config.toml
model = "sound classifier"
train_examples = 26041
win_length = 512
norm = "layernorm"
activation = "gelu"
dropout = 0.05
drop_path = 0.05
kernel_size = 7
residual_init = "none"
lr = 0.016
steps = 30500
lr_schedule = "cosine_restarts"
Rows from block 7, named by matrix and row number. Rows with one number belong to one neuron. Each number is 200 + 30 x the weight over its row's rms, rounded and kept within 0 to 999. All counts start at 0. After the name is the row's rms in percent of the matrix's.
# fc1: MLP up (model.blocks.7.mlp.fc1.weight, 1536x384), inputs 192-287
# fc2: MLP down (model.blocks.7.mlp.fc2.weight, 384x1536, transposed), outputs 192-287
fc1.1451,082,232,212,154,183,207,216,183,184,188,198,203,169,204,185,220,239,222,221,230,213,179,258,257,223,195,244,203,201,219,207,203,237,214,141,206,135,261,154,151,235,182,208,182,215,193,181,134,230,167,219,179,190,194,204,266,191,213,216,182,224,190,189,225,191,246,218,169,210,220,187,193,209,225,173,164,227,184,192,157,213,204,225,183,180,224,291,144,186,203,215,167,221,179,265,167,206
fc2.1451,084,175,176,212,195,243,223,196,187,191,218,188,227,219,247,180,223,168,223,190,210,180,184,186,191,178,191,163,122,244,162,166,161,183,187,167,232,193,229,152,186,197,163,199,230,236,197,187,184,222,160,259,198,186,243,227,208,176,155,222,170,192,167,168,219,163,187,207,226,200,177,201,206,166,255,185,181,202,197,259,220,222,199,229,187,180,192,165,175,175,190,216,258,155,220,246,289
fc1.1452,101,221,155,187,223,145,215,173,229,187,183,198,235,223,257,269,190,188,196,272,200,232,166,207,209,142,225,216,186,185,141,237,191,222,184,210,187,237,205,215,182,219,167,228,212,139,198,198,235,204,223,202,216,187,154,274,158,215,199,190,140,248,219,203,214,203,173,195,187,207,198,204,185,152,170,268,202,233,186,182,195,174,184,163,246,181,204,197,180,197,177,168,192,201,217,181,179
fc2.1452,088,199,117,215,174,236,178,202,233,224,164,237,235,205,157,208,209,162,226,230,173,159,213,123,286,182,203,211,169,169,202,209,211,237,207,208,178,210,168,184,188,253,142,172,182,176,218,230,181,233,196,210,170,178,217,257,228,187,243,159,182,198,177,217,216,178,209,214,246,209,212,241,266,171,213,203,152,201,187,176,215,262,157,197,172,208,191,245,197,171,193,209,184,191,159,152,242
fc1.1453,139,203,213,212,233,185,203,183,187,225,209,195,192,177,245,204,146,234,194,196,156,158,220,167,189,155,155,234,212,197,156,229,141,189,174,222,201,174,157,179,208,184,230,155,232,194,208,163,203,193,177,238,179,215,179,211,133,217,198,219,143,232,315,269,177,240,171,201,235,243,225,184,197,203,192,195,220,232,215,171,231,193,173,239,187,235,190,160,260,240,213,153,174,171,257,176,204
fc2.1453,129,188,197,196,178,216,239,191,203,201,178,166,191,200,217,198,168,222,202,224,203,208,174,187,219,198,242,196,196,225,199,253,240,192,207,171,157,171,217,198,237,178,196,177,227,172,155,163,200,183,157,140,203,168,200,183,172,178,137,180,214,185,219,204,211,237,161,187,200,203,230,224,193,142,154,209,197,219,168,216,196,180,158,164,266,201,233,152,238,182,182,145,210,204,198,214,205
fc1.1454,110,177,230,163,217,211,174,235,182,218,162,131,212,223,257,273,213,240,207,196,169,206,213,232,169,176,218,235,226,166,202,157,229,240,211,191,222,195,207,206,204,234,233,178,242,202,168,201,173,198,222,184,179,199,177,258,248,220,157,179,185,209,185,170,180,229,236,174,188,203,209,196,234,215,188,172,233,163,213,152,196,194,225,248,205,188,222,177,217,229,209,191,211,165,228,211,183
fc2.1454,113,212,258,211,212,139,205,158,173,217,172,170,196,218,177,167,239,193,191,216,217,223,213,162,163,203,181,213,232,237,204,160,164,224,211,222,245,202,237,176,174,214,133,193,154,209,177,214,171,235,189,151,175,191,244,228,203,161,241,202,146,226,146,190,160,169,178,174,163,237,247,196,201,191,240,223,157,184,230,152,183,228,200,180,174,173,197,210,192,186,209,233,272,181,205,178,219
fc1.1455,125,196,195,175,159,183,164,150,212,214,207,159,238,132,198,199,229,220,180,190,204,209,178,167,220,209,228,186,169,184,201,221,206,180,173,177,243,184,178,178,203,209,179,206,167,271,169,167,172,149,154,189,158,223,282,174,217,191,220,233,189,232,223,113,207,195,165,217,180,194,183,213,243,220,129,235,205,220,233,165,208,139,203,225,262,237,187,199,195,205,201,197,209,189,223,214,260
fc2.1455,131,204,220,225,208,198,203,190,237,216,192,204,201,216,150,224,167,195,185,207,195,241,184,226,144,165,191,213,180,274,217,175,253,225,229,237,249,193,209,251,231,230,208,232,201,175,190,233,186,206,195,193,162,203,197,158,185,237,185,183,155,214,240,199,194,179,130,214,246,239,199,168,186,207,176,195,211,170,226,169,237,188,206,126,215,237,160,210,165,148,208,200,225,246,219,205,233
fc1.1456,081,199,170,231,184,172,288,219,198,229,178,232,198,181,210,196,246,197,279,273,149,154,187,152,205,223,193,177,203,158,211,213,228,182,171,202,247,221,207,192,183,164,212,199,116,228,197,260,207,215,196,204,204,235,180,220,226,184,211,237,214,232,171,233,187,180,204,207,222,225,192,159,238,181,184,177,198,172,161,194,163,228,226,229,204,180,243,207,166,137,213,160,262,151,175,220,177
fc2.1456,082,229,196,169,208,248,157,260,188,192,245,196,226,182,228,206,205,234,241,157,190,252,185,202,214,182,207,201,184,171,169,135,167,177,226,184,148,220,206,241,248,201,193,222,246,176,213,189,230,249,188,185,242,201,145,216,209,197,188,205,193,173,202,179,174,234,199,241,171,170,208,213,226,162,214,208,237,182,219,202,203,205,179,168,191,163,171,193,197,205,211,224,245,164,199,186,207
fc1.1457,094,224,159,174,178,185,233,182,251,199,220,198,251,190,201,172,198,176,187,268,194,202,215,210,206,211,215,193,211,217,189,245,143,187,199,194,155,178,143,214,263,199,235,257,215,150,235,172,218,208,176,196,193,216,223,166,177,316,218,218,249,153,228,174,215,210,166,220,241,258,156,212,190,220,206,235,183,227,172,178,204,205,211,221,145,246,160,247,180,232,160,220,195,208,238,242,281
fc2.1457,100,182,236,196,217,260,188,180,230,247,169,188,213,208,203,212,200,160,159,173,162,172,157,170,209,169,232,183,236,283,210,179,248,157,223,211,243,227,194,181,151,191,211,169,241,258,188,167,188,236,202,213,215,172,215,143,192,192,201,247,234,230,206,215,219,207,250,182,237,214,213,209,187,196,146,224,155,181,176,204,204,208,161,130,228,130,188,263,170,188,267,201,182,170,192,208,189
fc1.1458,051,206,168,195,275,218,178,201,217,214,219,175,198,199,173,212,214,166,173,246,176,190,217,207,154,247,220,211,227,208,213,234,149,223,162,199,245,161,258,219,220,165,188,196,254,190,234,189,176,211,136,163,207,190,184,221,182,210,203,246,235,247,223,187,235,199,190,188,266,212,187,227,214,238,207,172,168,207,249,179,168,200,206,199,198,174,203,266,173,154,198,191,238,204,171,196,183
fc2.1458,054,154,183,210,233,217,284,198,234,198,204,183,228,233,190,200,165,233,185,178,202,240,192,209,219,145,124,224,202,236,278,196,173,192,168,173,188,190,160,163,176,223,163,142,221,204,180,200,162,199,231,206,220,231,146,199,258,127,192,162,134,232,222,167,183,204,218,239,210,219,168,225,225,147,157,191,207,208,197,192,172,167,181,184,196,210,185,169,164,207,154,211,198,185,174,196,224
fc1.1459,139,158,210,169,199,157,153,176,235,236,145,209,245,221,202,213,193,141,193,209,214,217,191,173,170,255,216,232,214,197,234,176,186,246,196,242,220,172,223,243,233,180,206,172,224,189,193,222,195,220,190,197,260,220,173,188,182,207,209,215,175,181,141,177,196,205,200,223,203,249,219,241,210,181,132,186,223,242,171,165,197,226,187,191,220,185,198,154,205,220,179,199,207,224,193,200,207
fc2.1459,134,199,247,172,194,154,212,190,141,183,187,252,186,224,156,175,195,230,209,200,197,223,231,195,175,185,160,217,239,189,191,170,195,183,183,145,212,184,170,228,176,157,185,231,234,214,187,254,172,174,247,221,183,194,184,231,213,220,139,209,190,232,190,199,174,168,180,213,189,211,263,201,190,233,193,203,232,176,260,228,215,182,163,165,162,241,197,202,226,154,160,227,220,194,175,236,177
fc1.1460,077,230,200,204,193,149,172,201,221,236,204,159,202,259,166,150,163,212,211,258,218,241,171,194,131,182,221,249,206,198,161,231,194,169,211,169,161,197,213,199,254,178,198,228,180,220,173,231,240,200,176,196,224,231,200,167,182,159,195,177,174,213,176,291,193,156,186,182,247,173,174,169,205,243,168,299,194,170,256,154,162,248,162,235,188,248,221,220,228,189,222,261,181,140,187,244,172
fc2.1460,079,229,210,249,195,254,216,199,203,227,163,168,190,140,231,191,153,186,189,238,152,202,249,211,220,270,165,221,175,227,184,196,221,206,224,164,163,218,184,159,149,143,206,157,185,210,135,199,168,213,215,182,220,170,218,187,239,218,212,189,139,230,182,142,196,240,253,166,238,238,187,178,201,153,155,197,234,204,177,205,210,199,220,204,211,194,175,270,229,253,122,152,219,176,148,223,203
fc1.1461,146,250,242,147,225,231,217,183,195,196,173,182,191,188,220,230,179,152,167,210,167,133,163,192,241,220,166,149,206,154,213,127,243,226,151,192,217,193,160,142,121,268,166,231,194,125,193,187,249,230,224,180,176,200,166,209,208,176,206,218,157,199,179,209,214,181,206,153,200,167,241,215,198,227,219,186,220,209,181,246,253,170,201,190,211,186,247,225,180,219,219,216,215,195,125,210,235
fc2.1461,143,203,187,237,191,203,156,226,171,203,210,154,187,185,166,132,181,189,246,190,175,138,213,205,186,204,236,219,140,209,220,136,239,213,174,190,240,213,234,214,253,203,206,224,199,199,222,187,158,198,213,212,216,207,217,223,181,190,167,188,206,240,238,155,228,198,208,168,192,211,196,167,111,182,257,188,198,198,175,80,203,175,148,259,168,194,157,216,235,184,236,200,170,176,185,184,209
fc1.1462,078,207,203,205,198,202,187,133,176,162,225,199,223,232,167,190,227,202,187,188,188,206,196,241,187,204,224,197,235,164,210,177,244,216,239,203,194,225,219,235,246,229,195,169,196,203,232,167,161,186,193,197,238,192,149,217,170,172,174,155,203,223,193,235,154,187,223,178,180,202,204,134,201,249,194,228,178,169,143,202,190,180,196,215,214,174,240,230,173,197,210,181,189,255,190,214,178
fc2.1462,086,187,228,184,209,260,253,178,212,193,190,240,191,208,220,195,154,180,206,214,190,207,171,218,222,200,186,188,217,178,180,183,191,242,184,235,155,167,202,169,153,153,166,149,155,184,156,225,237,175,264,174,180,207,189,230,174,198,211,198,253,219,173,249,210,224,209,177,197,161,172,200,195,201,190,244,233,223,191,147,195,176,177,238,168,204,167,174,176,222,187,197,149,265,175,206,164
fc1.1463,032,230,211,124,215,189,181,205,207,222,225,189,238,220,247,194,231,148,227,195,166,207,148,174,168,214,179,173,155,183,181,208,215,246,214,230,218,170,212,137,185,227,203,148,225,231,231,220,196,195,216,232,150,226,232,200,175,220,159,147,198,151,190,203,228,188,199,211,195,189,230,285,126,211,255,186,166,155,239,198,195,207,186,215,210,210,216,188,199,220,223,203,229,264,238,211,220
fc2.1463,037,200,198,217,215,212,169,181,270,172,158,199,197,230,200,132,233,151,240,216,184,218,252,206,201,207,190,171,192,177,211,187,224,185,204,203,190,227,181,179,241,166,159,176,203,143,249,228,143,197,208,145,261,185,275,243,188,205,221,164,178,178,191,175,171,162,199,239,149,162,172,190,155,253,171,201,226,222,214,249,195,172,199,199,202,236,198,245,214,237,183,198,172,152,282,232,187
fc1.1464,078,198,209,240,195,216,220,173,152,210,153,194,174,208,227,182,247,191,177,186,252,236,182,183,144,228,164,160,189,226,211,159,200,218,193,133,187,199,157,212,211,213,173,206,183,209,177,244,204,222,177,221,166,192,232,200,177,210,176,209,222,190,168,200,187,204,284,205,236,190,214,205,186,199,209,232,204,231,230,195,182,183,182,180,194,195,181,202,147,208,172,216,243,156,214,251,160
fc2.1464,082,153,220,172,236,183,145,156,235,131,231,181,144,218,186,69,153,219,188,200,238,159,211,244,171,231,212,220,205,148,210,234,236,187,168,200,219,200,212,180,179,256,235,203,239,251,191,224,218,128,164,210,216,170,191,210,215,227,217,110,245,206,246,186,193,169,261,206,197,153,230,161,226,281,206,180,212,239,174,187,225,165,145,168,222,231,189,199,186,206,148,212,202,208,181,226,224
fc1.1465,133,220,209,180,221,196,207,237,175,197,170,148,217,224,149,275,180,178,206,202,232,218,207,183,154,214,204,209,224,212,222,210,217,180,212,216,259,185,214,168,162,218,267,164,236,227,165,240,188,162,234,199,202,225,227,162,228,144,197,181,206,255,173,194,184,179,227,157,215,196,222,168,141,216,165,257,138,217,241,146,249,196,206,271,175,185,185,156,203,270,204,171,246,221,206,171,194
fc2.1465,123,204,211,224,159,216,207,240,189,175,220,210,196,196,184,150,261,198,237,200,197,197,162,211,236,188,201,180,228,250,161,196,187,186,174,223,191,188,223,128,168,171,264,222,167,178,188,178,226,192,209,205,228,200,235,180,210,242,221,236,172,177,163,186,198,200,213,254,168,250,167,188,173,168,190,193,253,180,200,222,187,265,173,204,212,177,190,203,180,259,176,198,223,191,163,211,200
fc1.1466,108,221,207,185,238,206,205,180,125,168,137,168,149,231,184,133,187,167,174,194,139,223,207,161,146,182,166,192,180,185,210,220,206,209,182,197,196,170,189,221,253,196,207,196,193,157,211,205,187,217,164,156,174,170,179,190,226,204,180,155,199,209,159,192,281,185,249,206,219,167,167,207,219,215,194,168,214,170,246,259,145,182,191,209,192,198,182,185,180,236,253,229,254,189,248,170,197
fc2.1466,104,222,213,215,192,229,193,259,255,207,204,222,217,217,204,188,249,192,172,228,185,196,231,238,216,166,191,176,180,179,254,244,197,208,157,213,216,189,185,194,151,207,207,227,211,158,193,157,182,204,191,222,201,173,192,214,210,226,195,200,218,126,254,240,223,238,191,184,208,212,168,138,175,247,179,193,161,158,207,177,224,173,228,179,224,248,199,191,181,196,208,192,233,235,236,220,221
fc1.1467,061,225,234,161,183,226,193,183,154,191,207,164,158,208,216,176,258,259,202,160,183,196,191,228,204,153,156,202,175,240,227,201,143,170,174,202,201,202,173,170,215,203,190,187,172,219,184,181,229,226,215,208,211,195,117,214,189,164,143,160,178,186,222,220,216,178,229,160,223,215,178,193,238,210,179,197,231,164,163,261,176,197,181,214,213,223,168,174,202,159,203,174,189,215,166,144,227
fc2.1467,062,172,209,216,249,238,185,198,206,172,170,230,160,196,196,221,207,227,187,205,162,174,223,235,204,219,215,221,192,199,234,221,264,204,226,208,163,214,240,186,203,155,204,166,252,218,244,229,204,232,167,235,170,174,217,198,246,173,256,242,205,186,232,213,218,157,140,223,159,214,156,180,226,211,170,202,185,227,192,166,214,200,182,182,186,203,160,217,176,238,212,211,166,222,195,223,211
fc1.1468,100,211,171,152,162,216,212,218,209,141,187,206,144,157,218,220,184,202,185,155,228,191,139,212,150,127,242,193,212,249,233,160,220,211,200,199,171,180,252,221,176,213,212,177,182,276,209,183,195,190,175,221,182,231,243,242,166,144,239,188,212,197,158,186,189,268,134,155,206,199,184,192,202,254,233,204,199,186,160,221,157,212,221,235,179,215,216,177,217,192,166,212,208,162,139,236,189
fc2.1468,099,218,218,166,177,194,189,178,166,163,204,174,216,174,208,159,175,185,202,192,220,142,227,183,186,172,176,154,194,228,158,188,207,196,207,220,167,187,241,180,179,230,246,204,178,211,203,190,222,175,178,165,240,186,199,228,218,180,226,163,190,207,126,188,185,209,146,184,186,198,185,252,190,215,219,165,219,193,176,128,167,193,233,223,190,180,210,186,247,194,199,238,200,194,237,199,230
fc1.1469,110,196,214,189,184,209,231,176,193,219,238,197,173,203,222,210,201,252,166,160,230,188,192,144,185,172,201,198,219,229,226,229,174,202,188,203,165,151,234,254,253,153,199,208,185,189,204,194,220,140,191,181,224,195,124,171,220,185,135,204,190,216,173,173,216,192,215,142,221,237,199,157,154,186,124,190,181,235,228,243,187,232,191,214,154,198,238,138,265,144,200,155,239,256,193,195,208
fc2.1469,097,225,182,168,182,180,195,234,222,203,217,152,198,179,184,235,226,176,219,239,136,197,208,184,225,171,194,221,205,174,298,170,189,216,203,223,243,189,268,243,184,188,204,264,151,202,217,224,166,227,156,207,218,166,189,209,189,201,236,269,213,216,193,236,225,177,195,207,262,195,218,141,207,231,170,149,192,142,196,182,205,202,233,149,159,194,191,207,169,234,218,199,209,164,208,163,219
fc1.1470,069,156,239,183,232,186,211,206,181,182,143,224,145,151,231,138,226,199,212,219,224,206,229,261,197,201,151,243,155,208,236,197,140,171,171,236,176,224,159,113,205,218,162,175,167,228,183,256,197,218,266,213,209,218,254,204,204,157,195,210,161,163,206,209,194,222,180,187,127,249,200,156,194,213,231,211,201,217,181,208,261,246,159,187,187,195,254,250,173,202,188,208,187,167,183,156,189
fc2.1470,067,171,176,240,182,243,213,197,196,234,237,187,134,197,130,211,232,239,203,167,178,190,205,175,227,163,194,211,239,202,262,207,186,229,203,188,187,221,190,175,246,251,126,174,227,157,213,165,219,143,191,154,240,166,181,150,219,177,164,149,221,158,235,185,217,150,196,153,184,188,192,191,170,192,220,207,231,155,267,181,228,213,168,211,225,210,181,200,179,194,197,209,170,191,219,192,188
fc1.1471,078,203,194,220,189,152,206,209,242,194,185,201,205,180,175,140,212,183,208,158,182,185,228,214,216,193,184,166,222,255,223,269,186,196,208,240,260,209,189,202,217,223,222,228,69,178,228,218,199,192,170,201,220,199,157,231,177,279,187,202,175,193,227,235,203,156,197,193,229,220,201,170,168,162,197,144,189,156,216,186,155,199,165,203,230,155,222,277,215,191,242,158,229,204,198,228,176
fc2.1471,085,157,213,299,196,224,219,173,146,252,182,220,151,180,163,163,202,184,219,165,188,204,186,256,200,223,186,196,213,156,242,199,152,229,216,176,184,158,220,178,206,255,203,155,197,207,177,208,179,232,185,235,146,183,220,215,170,204,147,201,184,200,188,173,199,226,194,162,202,163,222,161,216,169,190,207,243,196,162,203,199,178,193,184,135,150,143,202,130,187,186,217,164,181,186,176,230
fc1.1472,138,226,251,243,187,216,164,219,204,213,239,211,193,159,191,229,214,161,188,207,223,214,211,194,155,197,200,201,230,225,172,211,223,201,243,227,180,168,183,191,234,226,158,147,211,199,196,180,155,194,247,196,212,152,167,231,216,205,207,172,162,255,217,187,246,175,134,172,209,144,214,225,215,202,208,195,163,182,208,209,171,236,200,221,193,224,197,226,203,184,205,185,221,215,177,248,196
fc2.1472,137,243,207,197,207,145,198,150,241,205,251,238,232,208,200,205,159,163,200,199,262,158,214,204,182,159,215,212,201,221,183,239,146,231,184,175,161,193,195,185,186,217,149,226,216,247,227,202,201,187,190,170,165,231,209,161,224,176,213,219,147,259,206,275,236,257,177,186,139,149,234,171,196,232,149,156,238,195,184,170,227,210,185,162,171,214,225,223,204,136,215,211,206,177,247,237,183
fc1.1473,063,175,184,163,182,207,216,192,265,214,194,243,196,217,180,201,163,175,180,213,136,220,209,271,201,169,207,182,201,238,185,187,209,193,201,258,178,175,175,231,190,179,162,172,228,202,223,195,154,205,196,259,243,214,178,192,257,172,198,155,168,228,199,199,237,207,249,208,145,213,202,187,233,159,242,214,199,181,225,226,168,195,205,159,189,202,122,156,167,218,239,216,230,130,203,218,185
fc2.1473,063,220,189,206,265,223,214,194,186,150,171,210,196,181,209,122,224,231,184,180,152,176,216,205,97,244,141,158,189,165,231,215,158,237,206,220,218,201,128,148,262,242,191,194,165,198,176,196,221,231,254,189,182,202,168,238,191,149,171,184,206,218,208,243,251,276,219,165,231,269,213,171,206,197,214,181,173,231,254,106,191,208,168,212,258,270,230,210,152,197,171,238,229,190,239,176,234
fc1.1474,095,229,173,205,178,195,270,156,267,239,160,206,191,193,151,184,211,238,127,184,219,143,172,162,210,213,240,185,200,177,176,142,161,200,223,202,148,227,158,219,224,196,179,177,181,148,210,142,214,214,176,182,174,218,195,211,263,183,234,242,209,287,178,196,228,214,221,200,215,175,200,194,200,239,246,201,212,223,217,210,195,194,205,241,213,178,172,183,181,198,133,207,232,172,214,226,139
fc2.1474,102,141,176,204,204,161,196,162,213,190,234,223,209,214,208,219,237,138,184,220,205,248,169,230,236,170,189,204,168,153,185,198,292,202,143,180,198,154,206,218,133,187,133,181,233,180,185,199,182,226,190,201,259,184,205,166,202,191,173,246,147,291,173,145,210,248,197,182,187,218,179,193,227,210,143,205,171,187,193,160,211,157,175,213,201,149,174,212,190,269,189,179,232,158,264,271,195
fc1.1475,100,190,160,226,168,228,179,219,209,192,201,204,213,213,236,227,228,146,197,171,139,243,177,191,197,217,166,242,157,186,208,208,155,209,223,257,216,179,232,154,192,186,172,163,176,239,197,258,196,263,204,206,208,187,207,184,183,213,181,130,180,198,216,197,184,202,192,175,176,201,174,251,192,176,179,211,118,244,232,156,264,140,180,210,201,119,190,213,230,239,195,202,137,212,232,177,189
fc2.1475,110,247,210,174,221,223,184,242,190,199,145,170,200,180,233,143,247,168,177,243,196,194,237,218,174,195,259,190,226,163,154,216,213,200,173,155,156,208,248,261,187,230,202,177,183,143,184,233,193,223,230,229,196,200,193,239,199,204,190,246,209,210,202,227,198,270,206,191,221,166,221,199,204,228,172,238,227,215,136,224,199,171,170,235,182,187,212,159,236,207,175,202,205,142,239,192,205
fc1.1476,098,184,209,221,200,190,198,218,233,224,257,198,174,167,243,168,238,117,224,186,135,216,185,161,162,192,201,219,223,230,184,229,225,231,225,167,139,141,222,205,194,248,177,217,214,179,201,200,211,188,148,167,247,177,254,216,188,227,240,193,167,230,150,225,193,249,183,242,191,148,181,220,197,190,187,223,213,201,202,227,174,231,191,178,188,218,155,236,214,211,193,218,216,155,162,193,224
fc2.1476,090,241,178,185,238,199,182,165,206,208,225,233,189,189,170,172,183,208,211,204,208,252,169,170,204,216,231,186,211,193,176,230,121,179,203,188,245,228,222,239,156,207,191,196,209,225,118,238,186,202,206,175,210,210,231,187,217,200,145,148,224,234,244,182,200,200,215,211,254,188,138,172,236,233,206,215,166,245,211,192,223,209,183,149,168,232,201,194,190,165,156,216,206,175,179,247,193
fc1.1477,050,166,196,177,222,205,241,244,232,212,229,250,225,199,201,188,207,154,211,217,251,199,232,153,152,166,171,242,203,190,218,196,186,247,208,167,235,176,204,212,170,206,250,199,227,185,284,213,242,168,156,197,254,176,259,252,86,197,169,194,206,209,218,157,180,168,186,201,170,209,202,201,178,215,173,184,224,227,199,203,203,200,192,227,146,213,184,245,181,187,208,180,163,196,175,162,212
fc2.1477,053,212,234,220,164,223,217,175,224,199,260,223,201,211,189,217,208,200,211,177,201,217,191,270,195,149,185,199,197,184,185,237,224,203,194,171,233,176,270,189,192,207,150,206,276,204,248,162,176,222,204,223,242,209,222,210,150,188,209,198,213,194,157,172,181,183,216,215,188,178,160,246,180,166,223,153,206,207,250,186,267,216,193,163,197,188,159,193,229,187,206,191,160,254,246,190,192
fc1.1478,086,225,197,229,234,245,246,186,235,143,227,136,193,210,236,249,200,193,167,215,177,253,250,170,151,182,109,181,159,210,201,229,221,197,197,184,200,186,160,171,151,222,194,179,167,177,166,220,187,250,161,203,167,136,189,206,183,178,199,150,172,246,206,162,231,201,184,143,156,222,161,231,216,151,205,216,216,232,165,146,192,206,177,157,217,222,249,172,177,252,180,173,175,194,222,220,209
fc2.1478,089,254,205,203,167,168,187,201,254,139,243,215,205,232,191,266,202,175,197,187,289,175,210,224,156,227,183,186,203,221,186,222,184,215,237,172,164,247,257,250,216,215,182,145,218,182,191,190,165,238,223,199,187,173,185,189,167,179,243,197,202,169,216,177,259,225,189,205,166,234,215,224,211,241,187,207,164,213,157,284,198,200,197,216,137,244,194,241,214,169,151,220,214,234,204,184,155
fc1.1479,145,234,209,180,167,177,194,242,226,179,208,169,211,216,267,268,210,188,184,228,230,229,198,192,200,210,181,144,177,222,233,232,187,155,192,232,207,151,175,184,225,207,203,174,243,215,142,201,186,204,210,190,146,191,200,161,253,207,156,163,195,189,155,207,208,203,196,143,171,187,177,197,231,199,131,162,219,145,182,146,225,177,233,204,236,232,229,182,207,230,208,163,226,202,193,204,183
fc2.1479,144,200,253,222,192,199,195,185,266,217,182,167,202,177,191,204,216,205,183,238,200,259,183,132,176,211,188,239,216,173,231,207,185,198,222,139,184,228,180,230,212,179,155,224,199,204,171,205,197,202,166,221,212,180,186,168,159,186,215,228,187,212,251,239,214,238,199,173,175,202,178,169,192,213,197,129,134,252,242,308,208,202,187,229,200,211,231,209,180,161,194,281,178,256,212,141,163
fc1.1480,109,183,222,268,202,235,231,163,241,226,198,195,194,201,234,235,223,158,184,228,214,197,181,149,191,194,231,192,200,223,156,244,177,214,180,232,167,232,188,201,260,182,231,174,193,146,199,242,181,183,183,222,257,247,212,242,204,244,210,204,198,206,212,178,165,180,179,135,194,222,249,204,219,168,189,213,205,194,215,207,197,188,209,163,233,212,170,199,214,234,200,200,160,171,181,165,196
fc2.1480,107,198,177,226,194,260,222,201,197,249,202,204,234,182,208,247,230,191,210,234,214,246,219,252,184,225,206,263,238,162,244,238,227,203,233,178,217,200,181,178,235,178,169,181,217,160,158,168,200,242,185,214,165,220,196,224,239,169,172,200,229,196,128,225,188,209,235,179,215,208,215,214,222,252,246,223,158,180,220,156,170,219,224,175,181,220,185,208,207,235,147,210,182,228,246,160,174
fc1.1481,105,252,197,222,211,194,207,187,167,149,185,216,212,213,186,244,161,218,203,164,160,253,187,226,185,124,209,204,158,228,194,208,197,237,221,232,126,201,196,205,196,175,219,225,184,226,226,211,166,256,183,167,184,172,151,189,164,185,183,187,218,185,231,183,276,216,162,171,207,209,183,177,232,198,231,170,202,215,235,162,178,184,167,199,174,177,184,223,209,261,172,220,283,208,221,227,195
fc2.1481,103,225,201,222,195,214,205,213,170,195,206,187,193,206,175,239,198,191,239,204,227,158,155,235,226,172,183,212,117,232,190,234,78,222,237,185,192,201,220,210,214,220,172,209,195,218,249,221,218,227,188,147,238,213,152,203,183,242,170,222,189,218,204,226,194,236,243,201,149,142,222,236,175,203,268,228,228,230,183,261,184,230,207,176,147,230,232,199,196,237,208,164,205,213,179,198,185
fc1.1482,118,227,216,209,216,178,198,178,161,190,244,212,213,144,177,123,162,222,221,195,159,197,188,236,232,218,188,182,206,181,177,199,185,213,136,223,180,167,217,199,181,209,188,127,196,209,157,241,120,172,201,237,187,232,204,135,164,179,245,124,224,122,164,178,177,249,244,209,217,199,178,193,227,218,217,183,202,203,198,150,214,185,230,215,274,208,174,241,226,217,146,204,220,133,239,211,200
fc2.1482,118,207,188,230,232,223,177,184,200,199,166,199,170,221,256,184,220,210,177,194,189,149,167,174,211,207,158,171,214,176,170,194,168,192,180,201,134,204,194,222,211,221,162,197,246,220,207,224,262,195,178,193,218,195,152,229,251,203,204,217,153,203,230,135,243,173,221,194,220,227,240,202,179,235,173,217,239,209,241,181,198,123,210,273,166,212,231,192,175,196,247,204,196,230,176,205,276
fc1.1483,100,200,174,175,224,162,223,173,279,223,151,178,205,209,218,198,215,166,181,226,214,202,227,230,190,261,197,221,184,207,184,210,187,205,237,240,157,160,178,235,158,211,239,178,179,176,231,196,217,164,245,183,212,198,187,227,184,244,221,222,203,238,192,211,199,234,182,190,202,164,202,242,245,176,160,174,226,211,201,217,241,145,128,187,194,155,202,195,190,184,209,260,218,202,232,215,238
fc2.1483,102,191,232,194,193,202,184,193,202,258,206,182,237,177,186,205,167,233,203,234,229,186,181,210,183,152,206,193,196,187,164,206,265,196,179,149,211,241,177,189,178,162,231,214,184,195,173,192,218,184,200,226,168,216,269,165,216,173,193,215,213,225,182,163,205,216,244,208,201,224,225,189,185,209,215,218,175,178,240,131,240,204,214,201,249,184,179,128,233,192,180,168,225,187,238,166,245
fc1.1484,112,171,196,214,171,234,211,255,187,230,221,212,213,225,183,203,197,185,240,221,193,226,201,260,179,187,228,287,209,198,150,158,219,215,216,213,186,233,259,187,178,232,162,205,150,237,220,238,199,156,204,197,222,162,201,206,180,262,177,223,201,217,182,186,139,141,200,212,203,201,169,185,180,200,195,179,180,167,163,191,224,163,207,145,248,216,233,175,237,173,164,204,225,188,207,165,226
fc2.1484,114,156,206,212,244,175,217,269,209,198,217,219,170,204,169,160,177,223,166,249,256,231,218,186,203,158,150,188,104,166,232,184,175,180,200,216,127,192,116,168,245,176,192,225,254,210,183,240,244,185,244,171,223,156,201,175,210,222,214,214,221,205,154,199,203,203,213,209,226,216,224,273,163,198,181,194,227,219,213,241,178,174,169,169,181,186,174,210,192,191,239,192,245,162,228,209,255
fc1.1485,085,187,193,225,196,169,247,122,158,229,152,231,154,163,176,177,230,151,186,193,168,225,246,171,214,222,209,119,172,157,110,234,186,285,223,192,231,207,193,239,195,222,203,208,159,188,219,202,117,212,161,185,238,162,167,213,184,167,197,157,164,243,206,238,211,185,165,164,158,192,248,242,171,169,162,229,245,277,256,177,164,202,237,200,217,174,204,160,245,186,198,191,260,157,161,194,203
fc2.1485,087,176,140,168,176,175,202,244,214,200,208,183,213,184,147,196,207,189,220,187,188,178,154,222,130,182,208,151,206,211,166,182,205,230,218,171,206,217,186,216,208,163,188,221,183,232,206,172,283,158,207,192,203,237,245,186,144,238,162,213,189,212,187,211,197,182,193,209,235,176,273,207,243,206,225,232,195,175,183,217,143,199,229,175,165,178,224,187,192,186,213,196,274,138,255,171,192
fc1.1486,132,221,216,195,183,208,126,196,251,202,265,184,252,197,196,111,224,200,212,215,238,206,222,203,143,194,178,211,143,189,176,236,212,228,153,212,224,174,167,187,163,201,182,261,211,209,210,186,221,201,136,221,195,180,169,201,255,200,179,229,123,168,168,203,226,241,218,261,199,213,204,172,184,208,162,239,215,184,194,146,249,223,184,227,189,276,201,235,191,243,228,193,187,201,169,209,229
fc2.1486,123,213,226,261,206,180,214,233,196,150,133,191,215,233,173,154,205,255,211,201,231,197,214,243,182,244,216,175,196,232,180,173,237,219,198,189,178,180,206,211,217,189,246,255,233,207,208,217,206,190,209,192,202,216,182,174,265,199,191,213,156,174,237,219,213,186,245,144,144,137,253,211,201,184,148,114,257,224,219,210,218,187,162,203,235,189,228,208,195,181,170,177,201,176,194,208,220